From a checkpoint of a small contrastive audio-text model.
Data: trained on read English sentences (LibriTTS-R), 15625 training examples, 46.7 epochs.
Rows from block 4 of the text encoder, named by matrix and row number. Each number is 128 + 32 x the weight over its row's rms, rounded and kept within 0 to 255. All counts start at 0. Numbers have three digits each. After the name is the row's rms in percent of the matrix's.
# fc2: MLP down (text_encoder.blocks.4.mlp.fc2.weight, 128x512), inputs 256-511
fc2.4 211:131139101127129124129000130128118131000106131136127094139145130123140130145128122129073127118134130124103133214134130127128130127137127137134139122135125130133135145094132141122140125137145089046001137126069129000027149132130129121128128120100132129052023117129138137125121120139148134123159145130126102131125125127123129122128124124127065146127142129127153126128140115130128128141120124135030135123174135138127132119120134120126146124121124132034128122151128131136127124118120126127130138062134037107142135132143127127124146136101120139123041099102113133129058111138125144054129015124137121141128130130121106111127126125013131130130133099126139000118132091132102143132132127148140128136126062126145129131137125122118127121155126139124133124118158129131130068129130106
fc2.5 124:146155166132147132138209139129121150249138142133168137143122122127139123179131175169171120093137146089169128102160055134138102137153171110121131112104128146125148102159124129116161118118089157157179146125217153244173144102126151126120150114026132127168176138121118133149092117127144103104215102103145145141150145176149094101114125135134154153123121104143085138145134146122118137099138118137204113150037135126151148111126136079132176130108121148219135061109092160116150068144145117114114127173122197158122120110084150154131151121155110106136190139148139126110177147145108117155116234128119103108143148127115160146133121109187140120097165148152133235145131055138142129115134157111096119136136173190117108113107135145122159147125135172124139080131069159169140157163155160
fc2.6 086:106151113135137180101131131120116126127086094139128092191155147095137082091107144156079159090179150117160131144088134173145160118143111162112172118212124116139143125097121135095099119166078132095096112123105122099064176116134127124124103120104127112065100120110033110101103122149000142093149139177100124151122107163130086166101107132122076119133096123114120172140148119131129127095122136142067059071157105111117096157131110099115192116105129123091147147058129129168145184126132101116118111083128065130172132058092136136102206133088162172167074106109137149145107115148169144075126100142133202102119157136100143100130122105111118115129134085165119117105125045120118143116130148141134147129135123098149124136133089097000106103181129114101113143115118143122139036158103118
fc2.7 105:142149114135153182113056132131110118023120131171175124162144124134179124212110123106105129122149138128024138142133120149166144095144110176136152141195134137161096156092123142111148131093173102069070140117085149068131223132131125086119129119076095141087065140130145133122118141161218124099062141151169128142136136154132136129142189134131119160129129154140153144140164092144112144169104120148081151119138178129173130164122132093084136133132131135091127122166150117137157165108134156141099131129128102124179149141121134144136218142121119146113120097019098132136079156149134127047117084143121127110135138143119003161125134122082131125135124089133146038087128055152134164141121179124148139171128111121166165124159113131170113141146144175111127127147187148160133158104158136
fc2.8 075:120133143135168131130102123117129157082116133112138074132122142127121121106129204195073138114128117139144149107100126095143123093135115122112114137233125126126135124148132140136114128130178103097025181146174124060067171135124127150135120130070133123026101130128097137126108134141152100120074143123172131152118136157124080132146152132132056173121095128128103153131119119128136129155148124122062136138193107114111111116142127132140212142143143139071130121122107175111142150125130139133121152066125030097206153104115099144122140144094143148153079075079116127146086185121128113028134029138124155181138115099131123069127135133088128140084146151131122059109121120125138122120130147146143143102136080103122097117127133102108153127168118133130120083111059140113124059205132069
fc2.9 085:154133123135128147112103134141135139061092151145131166109120163112143136165132140150168128139100113136135146135159109129146161152117135117177086137115135123144107134104119095123221134118222126115105137138083140105143145130150138121133151135108133139118108125126159111187121134143196130150117156095130126115155122175142131101145165139131098196131165133131096105132128116116132168198140122117130203151255140137165190098113136185163233119148136128108143123133142122119130099137136158125144128171163130081151143148116139148133203157067132159149089122147139124125090179125101133102134114112123086236141118145148147145134147138091148128110130109138131093083128083185108138152139125167107157161119148165145121128125169121091133133189141107128151147138035156181131130144136125
fc2.10 106:104121102117102136111142128122117120173141140148125134151146141144159128207127061047133114151113123143074132193126138141105127130125079135122137136119122142124113165133111147133107120144111148084149047117121138163121098141151135102138107126217134110136133091128079133124119121140181145142155137169063112130107123103099136130126156118137134140125137159134173132125131120094148118139119119123123144094082178126149140156128136166099121134119123119163132114057110075130132198097111130121117095125116167170066134125099083127125133135138154136051155250205100118138108140111158142156171179152105125070118129137127105142122132124136118132154078092105121165160128172142129149137137129113156142133127131088173152131156121144153096105161112119113135169124224135123133128041130151
fc2.11 103:144116096125100048143046131121148122000147148113129143113117128133118129130137093141091127152133122153094133167128135083128082182142144125146095141041130116125130119153134136139150129153159027090083156136095126019070088139118127130150142137082134142122065133133183140156155129128187126136185142113146109102136129148131130119131104122138120166131108144131177100121113124113132127154134128114033152137162137144122135076132130133156181123130128129052117128195101135119116139143145147136135147083131086114103126116148134122142146143149112124152093070010088136125105117125097104103149042129123144171129112109143090138140130157063128127110142102081131020111123097096090119124131122156139120111128087147104124118120153135178133143137117098163133098101206126133121148143119080
fc2.12 074:169149140138132138149162131126148106124137164108164143121130134145132123182138084132152128119114117126020125156128128095145141104161203112123131139144140135130141119100118146115183120106162136150199113147095130158160110144125136023156161129006126168160138153133118135052125174152159103124156126124173130139150134153162115106128165116131184158112134146163181130120138103108142146153156125113124164173151153126127146148132131016147211141145142140150138149093115142125118193152169171150124151104144185255078130101108155139146185116131079157142178126076123126135173034117135115171138153148128167109138110115151109137140133155149147136113142136149128148101114000099138138118142155126122108132140116207141136134119187169188149153185133125158123095112206131168113143134150131
fc2.13 113:135118168142131129140158120123134125202137113104069141093131099097099138030130147124173125115132121130175125008135108086122139104120153081149112107105126118133159073073138103126113129131072162168188135130144112190161100116121112067140131124128138138187204138125104131090125124089040119125211121088151156116122131091144149128122104119131153121126138110133044126108129184089125120106139126128215086142103114126112117132137140000152085116127112130152113116130131131135118067126129128139143138191140162130123103144141149116126052092157095106149152139159180130146163049118094113184110184096116086129128113112132201142137130141148135123145122162154148186143129079118144101117126087127112103108129175181115102094112133118107144149087117121149135125129026104128127165119137157
fc2.14 082:140141134116097040133217124133142107219175137115118182109127144129136145168146061145163123141093095135082132103140131113111077170147152103097129138000129137133131154164135134132158109115120079202245139122130130233187029136130115155128126129107120140222155126129157129143106136133167122151105121115191124099131133137123137092135138117123200111104143128141162056121136106124133125131146123125186134143092131138136145088131150150136162118133121116205135131161147131107103135124119171130135112170135231156106106131134126118137109135172127130115174114107108115127174123112111119214130212117131122140128102142131090135126132143188122142140143167089134219132121089139141137126139106134129129144127150140148141147090164118197141124127120076142133130132164117117115193160139118
fc2.15 110:126131124143154175134070121119139173053108130143142146148140140110126099114120152173107135134137124131052141126095153138135137076143167167196135161172131136143149143078120164133155139139145096056054170129068130033084184129123123085122123124082118136105057145115150128105128147150122127119142152152150108129133143150136129144114143120124080156134093159127127114133126109134127123164138140132085129139190177123129140178130114000124149127125154146072128158145126167148146241137128135144127183112119065171114136095159120151120200165108085130141077102047130125172060057123146122107154072151124171159138129121132134140123144124073120117111178102130125055140120000165117128139119143167147119126142079144165120126175121138103145140151138139133104131104128127131120102171132123
fc2.16 059:128148108136113115116061135129136144038148131131133150165136135127131116179117123110112148121138116116000126100120135153145099127140102127141156153105133126141097137107106118076148129112172092086112120145086126060160129120127127036127143137027124128139123125126061141168097136160188128120107140133173099137130123110150135151138157149136131142122130121121123137129125100119129139119134122137111134089118131110126133088137123094104086129136130116072147151082096096138138146135135144144104096153133087055087138118133132135131081144126094157154098025045119133126100161130127114123135077118131166144141117163118000158128153119061141130120128099110116022000116000159103115126137175113136110157128122110127124153094160087143134117028132109105113062122095124140124178120132118
fc2.17 118:151115150134143079137133139130145162162124161125119139113106111137096139143150157173173135129116141133218140068070140132138084141120151116135142128156131121132154124141144168138100116120124111156147181127152118157153094121131130191151142129155120142146146136134176163134125132117124114132080142135194146132109149109138107133158141130138148112134094142135137130119129227113131112150114124119165133152142162110129129098122141102114015138148134144155128143190157178120146173142119165122125152186114153184223133113228108139144053136129178124133145144123134129130148187111142114143174165131114141186147110103133244192123137140145138134127178149094138156189136171122194089131111100094159134124143168143130129107126110170213179138046116128135104114172143107117139160176154141
fc2.18 061:142139127127126082175128127128129144092128152108155175140138125143154127250136102191131119138134150109012123171157158142114129100127159173134201116070121139116147133102128189135116125121196152154202151124076141165210069121148128104152119130094130108199082124121135136084140140137247140149093118154190082122132140157121144145117137106132172138128135141141161132122109083142156119147125136128201157146098175125122119096139120072136238115125151140146127141155111150149120164134149147132131137130127185161136123138115142139134206096124094142133189135138113124140127124128122140209139174153101159054126138121130123101126130129133115128067154106134117157166126054094105131137131166118149125125145128151177150138104130082212176150157137116132101090106139128124124172197131163
fc2.19 097:129106120114111067127121126128135128077158133090091216082108108131097128090129123205150112150114117162162125080100116088126073111114110119217074143049132124111110108136106103134082141111102061157204166129120119129178065136121123119152122128117115142255152126129202126136167145086116111133095120100122111125129137107120132143113118113135180100134101122140126118122135151095130123088119121125164124140036124124137113075117133119138058126140142130130108100198090157109120046112116114143132144170113175115095126107168120130133084109170101140110163127125097119140153087100116089255114138122087072103128103119146161173130125149133123131055160135097130107134127170091105090115111118119102112110127142107079108099116123119162124143028110119147129133081122117133129255204141116
fc2.20 135:137112122129137110135166130128129149165123140114116180102110114128107136081133161200179128135117133127212120074131127121125126101119149109189119123049125125117147109125132133134128126129070177175198156131140125178189069127115132180133134135176130116208155135129186123107126119110069132137054110113134122133126138098134135139116102119130165099132136122133092116120123160126133121088130138123192116153029141126116132114126129170135009131125133138176127129165144171130119103152126128126138142186129190156152126131161147133130095103130154118130173173207160128126164128128131129207133186126126116081131125124130214171133123127169130119126165120133126179211137227083118100144127121103110114116134181137104116129100124142150163131036136117131126134110079121126132205199130184
fc2.21 074:117109089130119138120040133124124139041136131125114074121123118132114131140131122130027136128121125131116127193115137125131097128115122110096122123133125118127150125134112131115086130125101128027009136133121121014034171134122131118114129132156116123038049117129120148154120127121151129124169140126130099140110127130128141150136117128134078144134102130125169133114134134102128121105113127128000109116081135118132105152130128100113079138134106129047128135138153129133143177120111129133137144061118028151125137123141127127125148141138127129129028124114141144132063116118148126047142021121130152118136122125117112111129138124031133120155127092101131026147128119113119092132113124124144140124130058110124112128134088141127141112108119165129125134143196123121134047126126120
fc2.22 050:081135159115136083127135109138118115148074092089134047134132128108113110118135141135111120123120113128160116159114116098097132108151143124103149103127108109106129112130151096146119113151065126132068142130170116107067122122150115162111098140143148077067093125116181106148108116138077080147140108129114135121087096100099115120117082102112039109119091103110040074114120182173148110118150128116132111105085068110068114158149114134161051113117119119125124142153140154115083078113138083116147158149142072219147129100166092094121147117090118093096060114152142118100122156135129110080109123135128102130106124090127231097132118117103110153114136155112133160145130205146145162102159102082123130092110148098140102138143134171086118091121082178114129104167052120073122033142083107
fc2.23 094:130135147124113086121172123119126096135141125092136099103098102143102132054132140155095104111115097118200126116117099043123077134157106074076086087111133119123120087163125082117112128135080083162093155134230121116058102136128137182139115103095123139062142124140100106131106131091076072126066112059077147145134123156103086095118119120125113106121100104148111135120126098107133132024126110122050077131079079128126099090144149207141162143121117132108122073146114140099130031102152101129108117059091076059182127105085101119113116116127171104132115120119102116130165153122100079094087079137118070141127089098123101091132119140145127149070131176125136115121121233085128139086123137130088129109116084120088087088099150104039116153117079117156152122128085151129133069156138079
fc2.24 062:125100131128122057135083125137123105026051122145111098104128136145148138244120121132139122124134132150135124220124129144117095185106097183157114143130128129121106166212123132138102146108167042112103144135129130051119095124127129179156121137107139146089038130123155136187153129109246137122106133150152101139133129145126121168131128129129110120143132119130213161132114129131112123107133132133125117126107116131144113074119131228127190122134112115139119094206075135119131053127094142145155178116141156229230119137197137125127187146081148135146112086057068113137103161124124138128113119130096121118123137127135093165125124140111124117065133141085123117092124222122129097144116135171139156121126119117124147145147110176141115141162136144127122099135218124135125099129133065
fc2.25 091:135118151127104091105172132132129116179115125102118074120114115149143151088130100069129120155109121145035155086120151101161144136105091117034114148123129122122110117110118122126096131112126069170109083116167148165087113151136143082124107127109120123062143131142089132151137143121183088125091152121142139115127142160111120121170180118140095160139110166144103120121131065129130121157108118134099123106157130109128123118134143130122188150162106135145124125094121080123130140116124166136123085124112104035077153116082098128125126132093091121126096077072110149132142108111129107065132129141112122209134098108137000047124138145131142134119102140129144133048134100141144142114114162105159144136123130086138117095112126045124103141153117104134148085118069155135130059071162069
fc2.26 085:135148108129134114132075125136120103032120125123146129144134127104137106113117152221107103108150138113089109168134093132119116087151144136161135101105123125139145105086125115114166116130103128082093158117094128044111122117142127075113122125089128115119099122117188098065125125136064106109184094119074123126123115116123115118076107130122123104128134117127151120133133143138117139093126125134099101135075128125106130110129122013134141101108137125081124095167091191126130073115144090123121161093145110166132118113153153132119125116142115139102115163129135105115122023151116135132103082126125054081110147121117141147127112111102124118099154111139127071178124041112100161124138109136078092141121100155117120119141143141108141126100135153111136117098174148134134140235120154
fc2.27 111:154133115141111056133025132133125150000120123126144121167163137143157142148121092114053136117136143100144129124161122154138119152098124149129154122090125125138122156115140162122060127151182083088087113132082153039096088114138138130126134118118136122100059127139093149129112126134171137105203121159167110117127132202152120120143128130130092149115141127127100128130135113158135139155159137137079156124182156121153116074139130144108224125114106140085129131105105117143128133139132145124129107056135089089185134155122143130119194117120127135154084073103082138127085145142130134087152058132130174127138143155116102081141129111071151133125133121099132063079145090120095124125134137154176187144135083133128171151104123097123140126200136128122131103133055133160135097114126089
fc2.28 087:133127113128153169133113104123119096059114113081130097089131119100097134109123184173088102119138117119137122145147094092111144133144127096154121105157131119137148093162134073138155129131117096106055169134180125049025175121121131178141127115109122125072123131114160084139137105147102103110215124088107135154125121167120116120099096119118081163120152108121120134132137162108129131087148127117024108136111079122115140157129125196167206114109144140084125076170134164121115028118151115119133171076122076188161134134177134118115187092122166116122052140145177112138140094122096114083087046110147048208111120106139099108136118125094120130130151157145126055145125170093092128133138144095047123114124097132084095108143139153109117131163133167144142136082133152145131076167110108
fc2.29 064:158138118133102085141070130132135122029148114129124197091117104121126150107124109153136132105126122111129136075164086117138046112142183102212123145026142139141127081129140095115154128099155049101154172127096136079177125120114135103133143124013104158219102146132129129108129129105143118105109151066153106165159142160161146123117127131125167171115152114138116160137134099121122138104147132134112131159132109139158131064107140124134183132122141135086129092144115138112134058153155120143141124133119141100139117170135175142131176120145125134195139086016118126137116107114095128186088090098150132170135113154144061190138125137086142132133149110087128049084123030120098100132117173140085128151146117181093133126114158121087134161124155110151131113077093131186131232145144089
fc2.30 089:134133125136160191110173141126113146189091137156129054152140131108132145059129197184144142120132140117246142072105137161149189096104103140057111113214120125126121136111130118122154116121161187142103119114152129148117184122126131144098119131138126109061154118132171128143110112131105133143094150141143150129114128104115127120152132135127106127128130115110061140135141157127116137194119125125148136114255111130100142150116121136128088118137119119138136132085102145147138108143109139120120122136124127119204137141115084144136066147087130115122112120133128144118144175131132148072131145118157099184134135100124221098118129108159141107151134119175117171137131219168136127150135100103113099139137141095150127136146117120050136110113151142097136117140025139112137076190125139
fc2.31 076:117156136118163206137153124140122127191070124149154115142147114118137117123129156098145116106121119106051135197150112129118187105174137129076157127173126141133131104119123136121173113113073219118132112113144136194133191126124137151133122103157130131131087122121047114109113126133086117120053123119077117141142136145124137105112143120121078119118136131134075127133139061134136130105132121130184117127076140127130147178114141199141208134110155135182138110078169120121122124115134091136131109135144150103137133141065124139116172107036157137099116184238158128114099162123119132119108166145125094101120116138123076075130128133125121144131108121185130194147126224150120148116137151125143131131131113153157108109127146090079133138235134183126136167104076144141133082090138178
fc2.32 094:125133121110150167115203126129119106227117142137142112138129150141154130144133122116174113131136129148160129086142131134124213140138078183064130123187127131116099156139109120145139125112096210194193081128160130230152120129131133196156130129183122128149161117128124121143134124140135160137067107166164145127124119100107124136135170131133181098129149127135117128136149168137132124147129123124186137138102135131127150163108138255138138127138149132197126134106158108123119110109115149126136121186148206189160141127132117123131113123111188155060154167221151132106180203135124141168123203150130093097129131132135183111125117150171123126144103136164133211150136253140142164126135164101124131124114190124157143119136120150203110125146120142115134161141130126116128113112131158
fc2.33 091:118110173156144126128209126135166144180100132111103162113101118103079123083151163194186113133108111104150131093094127110131120074133173086149089134113132100123172082133134123121170129125122120208170170140165117188144098130137138143126129147145142112173161134113130125104109133108102089144140131100139123140116128133136113127127105133130119153130075119129077124102096107079132117132144122108210117113140106109103140121150132074140115137138138133188167081107096170158117111143133124121143163157118174199166126094124124131127146140114107104153158146149150113144177094128136104167157186129120097164136089076135196137133179118182131128061173162115103188187115116139129088137132113125108125097135170137139078134154191149070161135140113135166128123093057136111128127193106144
fc2.34 098:124121117127141150136163128129122112148151126126122167090127125131120137092132137169139119113106125113128102158173115151113124113120137111164146097092120142119137078140130141121135125124054206131184171124151124169196151120125123176121134136174139123211134123118132117106148112096019159146038098103126124137137125109120142110099105140124177092124185106129117136131111122127133130037132142123159089146000126136142127152119127175148117122111138122164132123167175153130116108140117102105149147143130175149158101183122130124121186110161162119136194153198149124101149172128108146183111171113153143036121149152122109164124110116163120125166158132133112169205132216102103093133138126137119143127128132129106138143136140145101138120145152164140127181137127121120132210163121177
fc2.35 084:121117154140167178157168125131134136175095128099117067111110088127111132034128226131119131122127125110255117085131104096116177109117134092099118123192128117118144088125136128123110125116068243143102132122157118130080168117120116189118126131186125130057160140128125113129131137094000117113135114100114148130122131105130123135121115126131088080124116119121023146119102162118126121098124132122120099137128116118124125164135127165119050130122139121123117116129133151115127085141136103131127142115121072108188112156154131128120098094103154101147103171235171123129140163123116100089115119105118130117124115111134212088127120129136127130123124153165126170188127255114150104117116105096128124117138140137083118115124126135022136142108117157147126125136003120113129057127125163
fc2.36 089:119151110126127086141123113134112126134165132123151153109106105087137134121130128115152096104136124123255126016156063096123070118148155107119124109066134142142148100143136081131175116119168139164132133128122126132142107113120114196128133124134122138171156129125226120129113129140150109098134111081111114129140113099132132096116104120114147130129145097119051107134144187109117139186108117120167194145203107133124140095120129226123071110114133130139129080143108122124123012115146121123121115154127154096175127161142123119125068111162147137080145113153125101135164166129082125152081142091137032150129120109126255113127122132155123138122121113125145134163121255134118120126127065121072114130133136149128128107107130128165122134067121111146122129130000135137134179121128158
fc2.37 126:122120135145109132125169129136130096199183111106132160125123118107113127108121085015164140114141127116054118090137126111133126118138140102137104110111125114125118101104137083117154129131134131166162076141138122183160132130120130000120137136115142124142185135127087117117119130138156132113211124108100163124135108127144115116131093124124192135133139114118125132123111126126126149146140138123131137118143099133107135141136117069131110132122116115163131144040149048134110120155143126119131105153137168068000129106095172116127122129181095104140153127106164134106180051149139129156117167117143152132127145130127091136138122125170140113152045125137127159052128002113130136122136133133111116120125151140101111153114156107143091124087130104133134138140121127137122151019108132
fc2.38 098:105112089125141144146119128116098146128136111104116112111146115110092149036124175133078123114148121120223118082146108121103101090120145051121120111136112130116143109134155129121107126166063151063091127140170114097065149133083134136120145135148135114130149122133140150117126100132026134119210140116106119155097112075137126131127035122127106132108126107113069145124134185125129124099134141121099104131096104142108117164149127099123014133101093133092124100072135136143100090129133065120147145097131090156141115153116156102132111121144141094099090185163159133115126097148154138112128097089152113106135152128103206128143110097109121136189133132118136097183150202111108096123136079119114150087129081138071113156136119152067143096124131203138153154122056098106131106137080152
fc2.39 100:117120163123133151118193124110133107216116119140127173158120173144143121109112116073178137141149143171107123126143155168110191185119126197153150150153126131127120173134128132144094156143132199211210077131146130207197097127126120171154122117220137107178153132122129120164159125153091168121137134182104148130127132100122137161121118137127150100139128124123095144147126151146136127123129136138234120110123107134120117131126106212133121123130155134186118160104170091143125123126134110132124137200135172149067129114151140121123105123126143133118158160255168128154160100131152151184122216146137151108111155145130163136127123129186109120158108140159130234138134255125132141113120157136135119114133207111139150145146087139123083130108129115113115161150068115115130138068116188
fc2.40 067:136136135146137125090126127116126148207117136136142136171119147136169130189121142194194138106118131118157135085129143151132089097097092173145150121125123129135118152115133145139112124128188085139149181128115148197186126119157134121100125126059138105182122107125169112088089132134156158140072119136152137121127129118107115127137180141127144130134158137129125095140127118156137129169141138137229145132147172114164126169141133101120082124138109133194140163131144178144166196126105147111113127192116186148185128104097093144116128147108126138116217075016080129144113230146135137147150215153135158071136133139124169154117137111178130130134169119112116175100137037154164146143127130151127150144127167114190152122174085128174154126086136095100109115119099143116133200199145064
fc2.41 064:105127116122173179141135118157140110158141110091138164115097135131119111182116176081124139113151139148107117199157113120127111163160183112168140128144123105113176083123115098111151120146092218106134164156139119143168192125113127187165139126158131139127092131116081120172143135121095129111112110114076110172143109141151116151109097143130129126125131123137157155129124112134138125074155140124103112143062124141124135157116120183132047144108137140135125157168202141130130149130165095126160133144168130087166141133135218111130189134135159151173119186209192128131096167136145125117111135132173176123119152131114107155139107147132116125140120111147128153181125192114119113104144175122130145106137131179069098144142151128135094123079113175130131162180145124152135152061112212
fc2.42 082:150134120115131148141050133132137115017126140112137142113134132135125138196141115137088133136117126131010128185179138129126155124139145125167145108135126137101131134105137162130148120130161126103146169117096129102131131127130128102160146126092141135161104128129155139077151119142215144158120128122183114117132130177137137111128142105132142174117155124140248138115118082118147122107138128119078138132087151141110126147130132050166248120124145126090137146204186141124083162139128148132129141101132123144103120141140149122152202096137118110159119095088168144115120079121097137142123090146141182134135127142135000155138124136068130127176134127142131041114127000096110165120153189125150133124119111138145142139123164115208148134202124115140144131102255117138118159137129125
fc2.43 137:123126165130106125107213125126133098222155121135105205129118149133127122138131102089203111142117120141084120122115141126121128152128104134199112134089127132129117130135110119140137141123117130215244113128138124237224106132145125110124125136153138119221179125125118121155131130120120117154124119128092145126124116098104133129124132135128187118139131122129145120124128130125131122095123120126235125105064122121131131108126127122137060127137127116213133113119108109132134106099118127128122137212129222152048123106143110125124104147171115129090216158158131110138188083125128128239131241138122085085121113122138130195123143132215122122104110136132122233130123110142132131131130135144122116129116214115144120123143125147129101132075113117119130144145127128121124227088129159
fc2.44 114:159139165133126171130201130130137162246158141139106127137127117139150145090128103132177132133118146112158127056167143155126178118109131136110154133136129133131110140128131162134082136106117208182210112114149144255184143121132114111120124127180123129166237144139057139125121138085114156147185116140189177119155156136124171132144145130124169114124146134149111154132125136176134115139121139140214114145139163136184111165131131068116170134136124121188133162066171118131128145134109154142121095167109168119080092163068141148127155118162117122132216163160150141120177164130115146170105228128136132092131140157125146125122127119183129130180121147152127227147138091146164138127124163143152159153134194132137174126138113111110133138192143130125116145157107120138134152125146162
fc2.45 100:123152155126137101142153120112136114165095100112158158122117122126115111068118137120167142121133148123062132093140121142151103126148181100142167149116141151136152108138137127148141123124058108179184117124138126206148123122117124192124138117052105141180138168122133115060139128150000108101009119116109139134132139113142136126107123141113132114123113113132115117145128087176131131064128147133143081148044102137110101128137115137122094144108128148190126149139186137129122177155142096135113143152115184138147128118124154126135145089109139113158173087113157137154150076131123126170093174138157191097121126135127004153133115123168116121190120153134147190129134107109129155107135142137122136131127157155101118119145116145120128136137155108133115132120139127121129142125124127
fc2.46 109:121121125131115121117153132124143146130118129089093114082092111135088119041126131163144101146109106134225127072075111075123122077099091074160088127019134116131136115103089122121072127111120175180162127125126110130159054136118123131112122133194118128152158127138187132101143145105130097120049096101117135106119128071109105119137104127131147079124100125137108091121120169099129124147128130121146135127083098113106103119135120148121003135156135125132122094162093133113139085121138126124124123152118138106126111106163100137120000127114109130105157168203124107132171082102109083159138146108104063071122092114146191133123122127162122143078127134127115135185118255081129088110108034108124108118130190100067106109102125120134127127008117085136117129122087112093128180166132159
fc2.47 164:132136110127152095136056123132128149043084134112127107110111122114109111109134185243126114119124117131188136136105097101122115123145149108154115119095130121129154107128115118124171125112135111084039210135114120027076094125124130177150142122105127136078087131127216126125120129135105107129127121106126106137126126120127099133113120120129083132124111120136109119126132180100131124135155123117089151160142111112124148110126133139152114125122148150091128103210101203115132074121134106127130160108136090164167130100174121141131103123089131138118081163158125104144097123124104107083132068133114078138135120109132210135131128138090129131075172121123122068173120146127118127125133122120098116114131109168109094103118147151118159138114116134136129128098089131137127095246124130
fc2.48 096:123125143121160159134179121121122138216128138122128109124129108131151135000137165156145110129117129135191138000146106097133184087136122143109124133165126131118155125103117155137113130098052207157181137118159132220140115128128125176139124111232120136164187117124139111117136148117015118103017093127134123122121152085109110134122167114141120063131122140156077129128131141106134110116118117134168092141099175121136136167134148165120057152131129163171117101134149144127142116098104104132109102176122137129141132149114117145123065099117136135088172175191171120143141159127133112148130179140109094125134127105121159096123135145155113138166146126159140184206134255133139144104119146096137140127130176126147145087129113115135143157086098104149124126089079122111132159152158186
fc2.49 185:151132133130174116153097122118136161100096157115142106103109114131112120147152178243134122125116117132160130144112116103115108106147197122142130119092125130127169124099127171143149124137125144119104220133108117105119098116123119155147140115114132143108102135124216123103135151131133116135064116104193122107130160137122109114109126120126107112122115138148167101120114126127139121123138127118117123180108165128121134116140129086141114121128143148100119128228145233113134132140127140129126151136127105124193117122170140141132123112083115125141120143135147116137110131119099110108122108132113137135136116113131169130127124149103122145104237138118130101223121110097145118118124118113119109104129125176105122103106146120182193147100109113146118116130187111124125128248143166
fc2.50 089:126140157120148186131182131133148117134162144163132097160123134145148119203139114110086130144136135134175126255126150149124192167138120191111125133255132135112148175157133140113102127143129182137153106103136139138115167133129127152146122125194138135123136118128129133169144120125237143139227129165161129125132141170123147135135165113134129127136103144138235155128144149124126120139120120134117123099128135136148119170121133119131228131131154129120129150151146130154124194129118141121135130098124124237163122137153112129127180142171145132123145154165133136122138157124132135122139138146126154095126132123123162114121135129121122129153114158163123144161118171111119141120116160097149147127140133135178185133160096167160105145232114166136125156152255127129130102100143169
fc2.51 110:114114066132112114141058120135121145036180101117139170106137125084071124107118109140078143141145129125061127091118135109153101105156191092174124146000136122135149114052148105123163129140166142064076145149051115044118095151100121119115143129184118106134091149129159134121145117160154127114127130113096083113135107111169127121124062131118143143118117150123102065133136127140112155201146149132074201160150126135112153144129105026133028146120151146071122155143163135131115180154161102112149117117129091090056154117139206118142095142179088106115077166171160137124085012140153135123151057097139140144131145137130126124151107116069127121142135066124144046178137113134075106131120069141129109115138088150091105170111117097186112121018139090137132166097093116135124150146087182
fc2.52 103:128138121117128157122078129121149151085060129149134021142143154134130117167116121100098137143124134146065150166106148164144151130129114155059143164181133140135108164111111150126121135123178126072000112129123132045034153143122135110140130107141117131000092129132105136154145122152186136129119149168111120111139140132129116140141145138129012163117135157130130123146127085138133129204116126134063166113203146132131141113109121131117162147133140136074133141111134111123130207132118129136108111083123016073110149120109114137144118161042104146127061113134105137127056155122144129000144053152127154158128125147132074067122131129074130126128113102133118080097126138151136139126132126154173126134129091113114121133148124099146109127165159122118122141134114130136123023103132105
fc2.53 106:112129169121135170136232117132141105254146117115121190112111133111117125054121133082177130138124118132125113072138124084117166156144132101152108136158132116122124105137124106115153125111058167192228075132156122229196152126120118119134126130186126123197193129119098106173129132128026118119124098108098153130130110117142117122117117121126182078113122113128054124121127128119129132073137126125214088129054104129116129170134127128140122127127129121196120128072134101114118099132145121129144135181144186158079122114126154116125116124151135140136163151185174122115170112129135108199118207117126141096118115123132147124132126142190115135123094173153129223118129138142145112116136127108111111104130188135103107129119170141070109128124116140140134129142025121120121152081114158
fc2.54 114:106126119127126138123068127122135127041114126148106067133125146154117117121128112153056144124125125154071111214101164146136135113118105144075120138208132134126123146160121165151086137120099089048056147143137112025037165140110120144116129131132142139062100123131145163098137130105131149134122146164143140139122135108116131147138123153130086128135103139115207155137113144130124122104127131138007080130096125129128104148119125124119135131150125118055117150137135145117142201128094128126126158029125045182127131116143106126126119155123143128144077108085110137124089088126161128073153029124135175122120136135130085125112134133077125132154140151104131043152128137100141099125113133146166128128128045116107117139161115174112134127160122156129095125133255105106119047152142083
fc2.55 083:120128144130105116106112129122128136209120122166123186132106138132132123139112109057218130118133145127105118107121113173135110140121103165174154136137130136134100135134124121130119135112111106154157074116106133194217137122129133117125131122128114125206139128126101135141126118142156150103095123147053126133136129111122156154125130142126151119141155115120107149141128131142116127120107129136255134109048123131140118105118121123109096128122120125191134107022106078136152101119111096135129147205124184104021132095098138131126076145111120141101190147118115121130123105132139146187115232137150112026120139150119181172121136119175128109103095098129118179114131156140152116145123136152123106141130179125130126121137081138125103132051156145107111149143048135134132210069126129
fc2.56 076:136104141118117139139180122126141120207101128115130113100142135123106125050146112075185138160113139141000122097107183105123159125111143118069134127169129112121140105111133160120141128130040138200177066121149128219124100143119149123127127142203131111124165113128092119139163127136000109147122124143118156147110113108135112131114107116126140066145102155142154093107119097094129128065120121118176065134085158128060132146138123149140094135138116128195122172060137101125114181137143144124142117146125192130086143104098141108133102124107145122140125133168182150132192079116176131141157201140117176154121135092128110093143134150159115123146082140158143193136143138114150138145130121096125124104127173125128116131137153110114141120098132113142142129127189134112124079077124161
fc2.57 105:145128119120127083138051131132119170037141141131131105111142128136116123072135145178081132136141149134158140189108155149134108160128157138147146130060127135125145132164143169145107132144111065084022175126107136006053102128123136182135114125119127121057076121135172142150159113128106129131154129139168104115141146170131128145112098128126091123122100142133143103133113128145136115095124137128083120152112152126128090115126128123133164132119126155047110129186130159130127116158130140124140130093123046125164120100160144134121146129127141112166054110089104138133083132120117137064124029137127155117131144121113172105122112126072128137079163129114126034138134151105108120146124107139149137111135082124089120130099096111099147130158148094137128103121169121123132076180129062
fc2.58 110:120110152126128159129203127111142129206167132142107228130129128133112122089133137123182125147114116132185113136101141136115128134105105125227126140130129130122114127167125141142086133120118157167255115124121117227234128127137124142111114127166122116249188141127121120129127144098076135150120123129102136129114136096111142144121116127132174079128120123122128148120103149141136116075120131126225108105091123120127110159134119084124068130132118111204129131114112118129124131121115109144117134195114208153106114113133079134128101131189117119112218155152121116129148122115132122255131246132129121093126114132146175203124137121204122121126123138121108243148123138127145115138127123163126121122123201091145116131162123168073131127098126128116119147141119124107128232121120147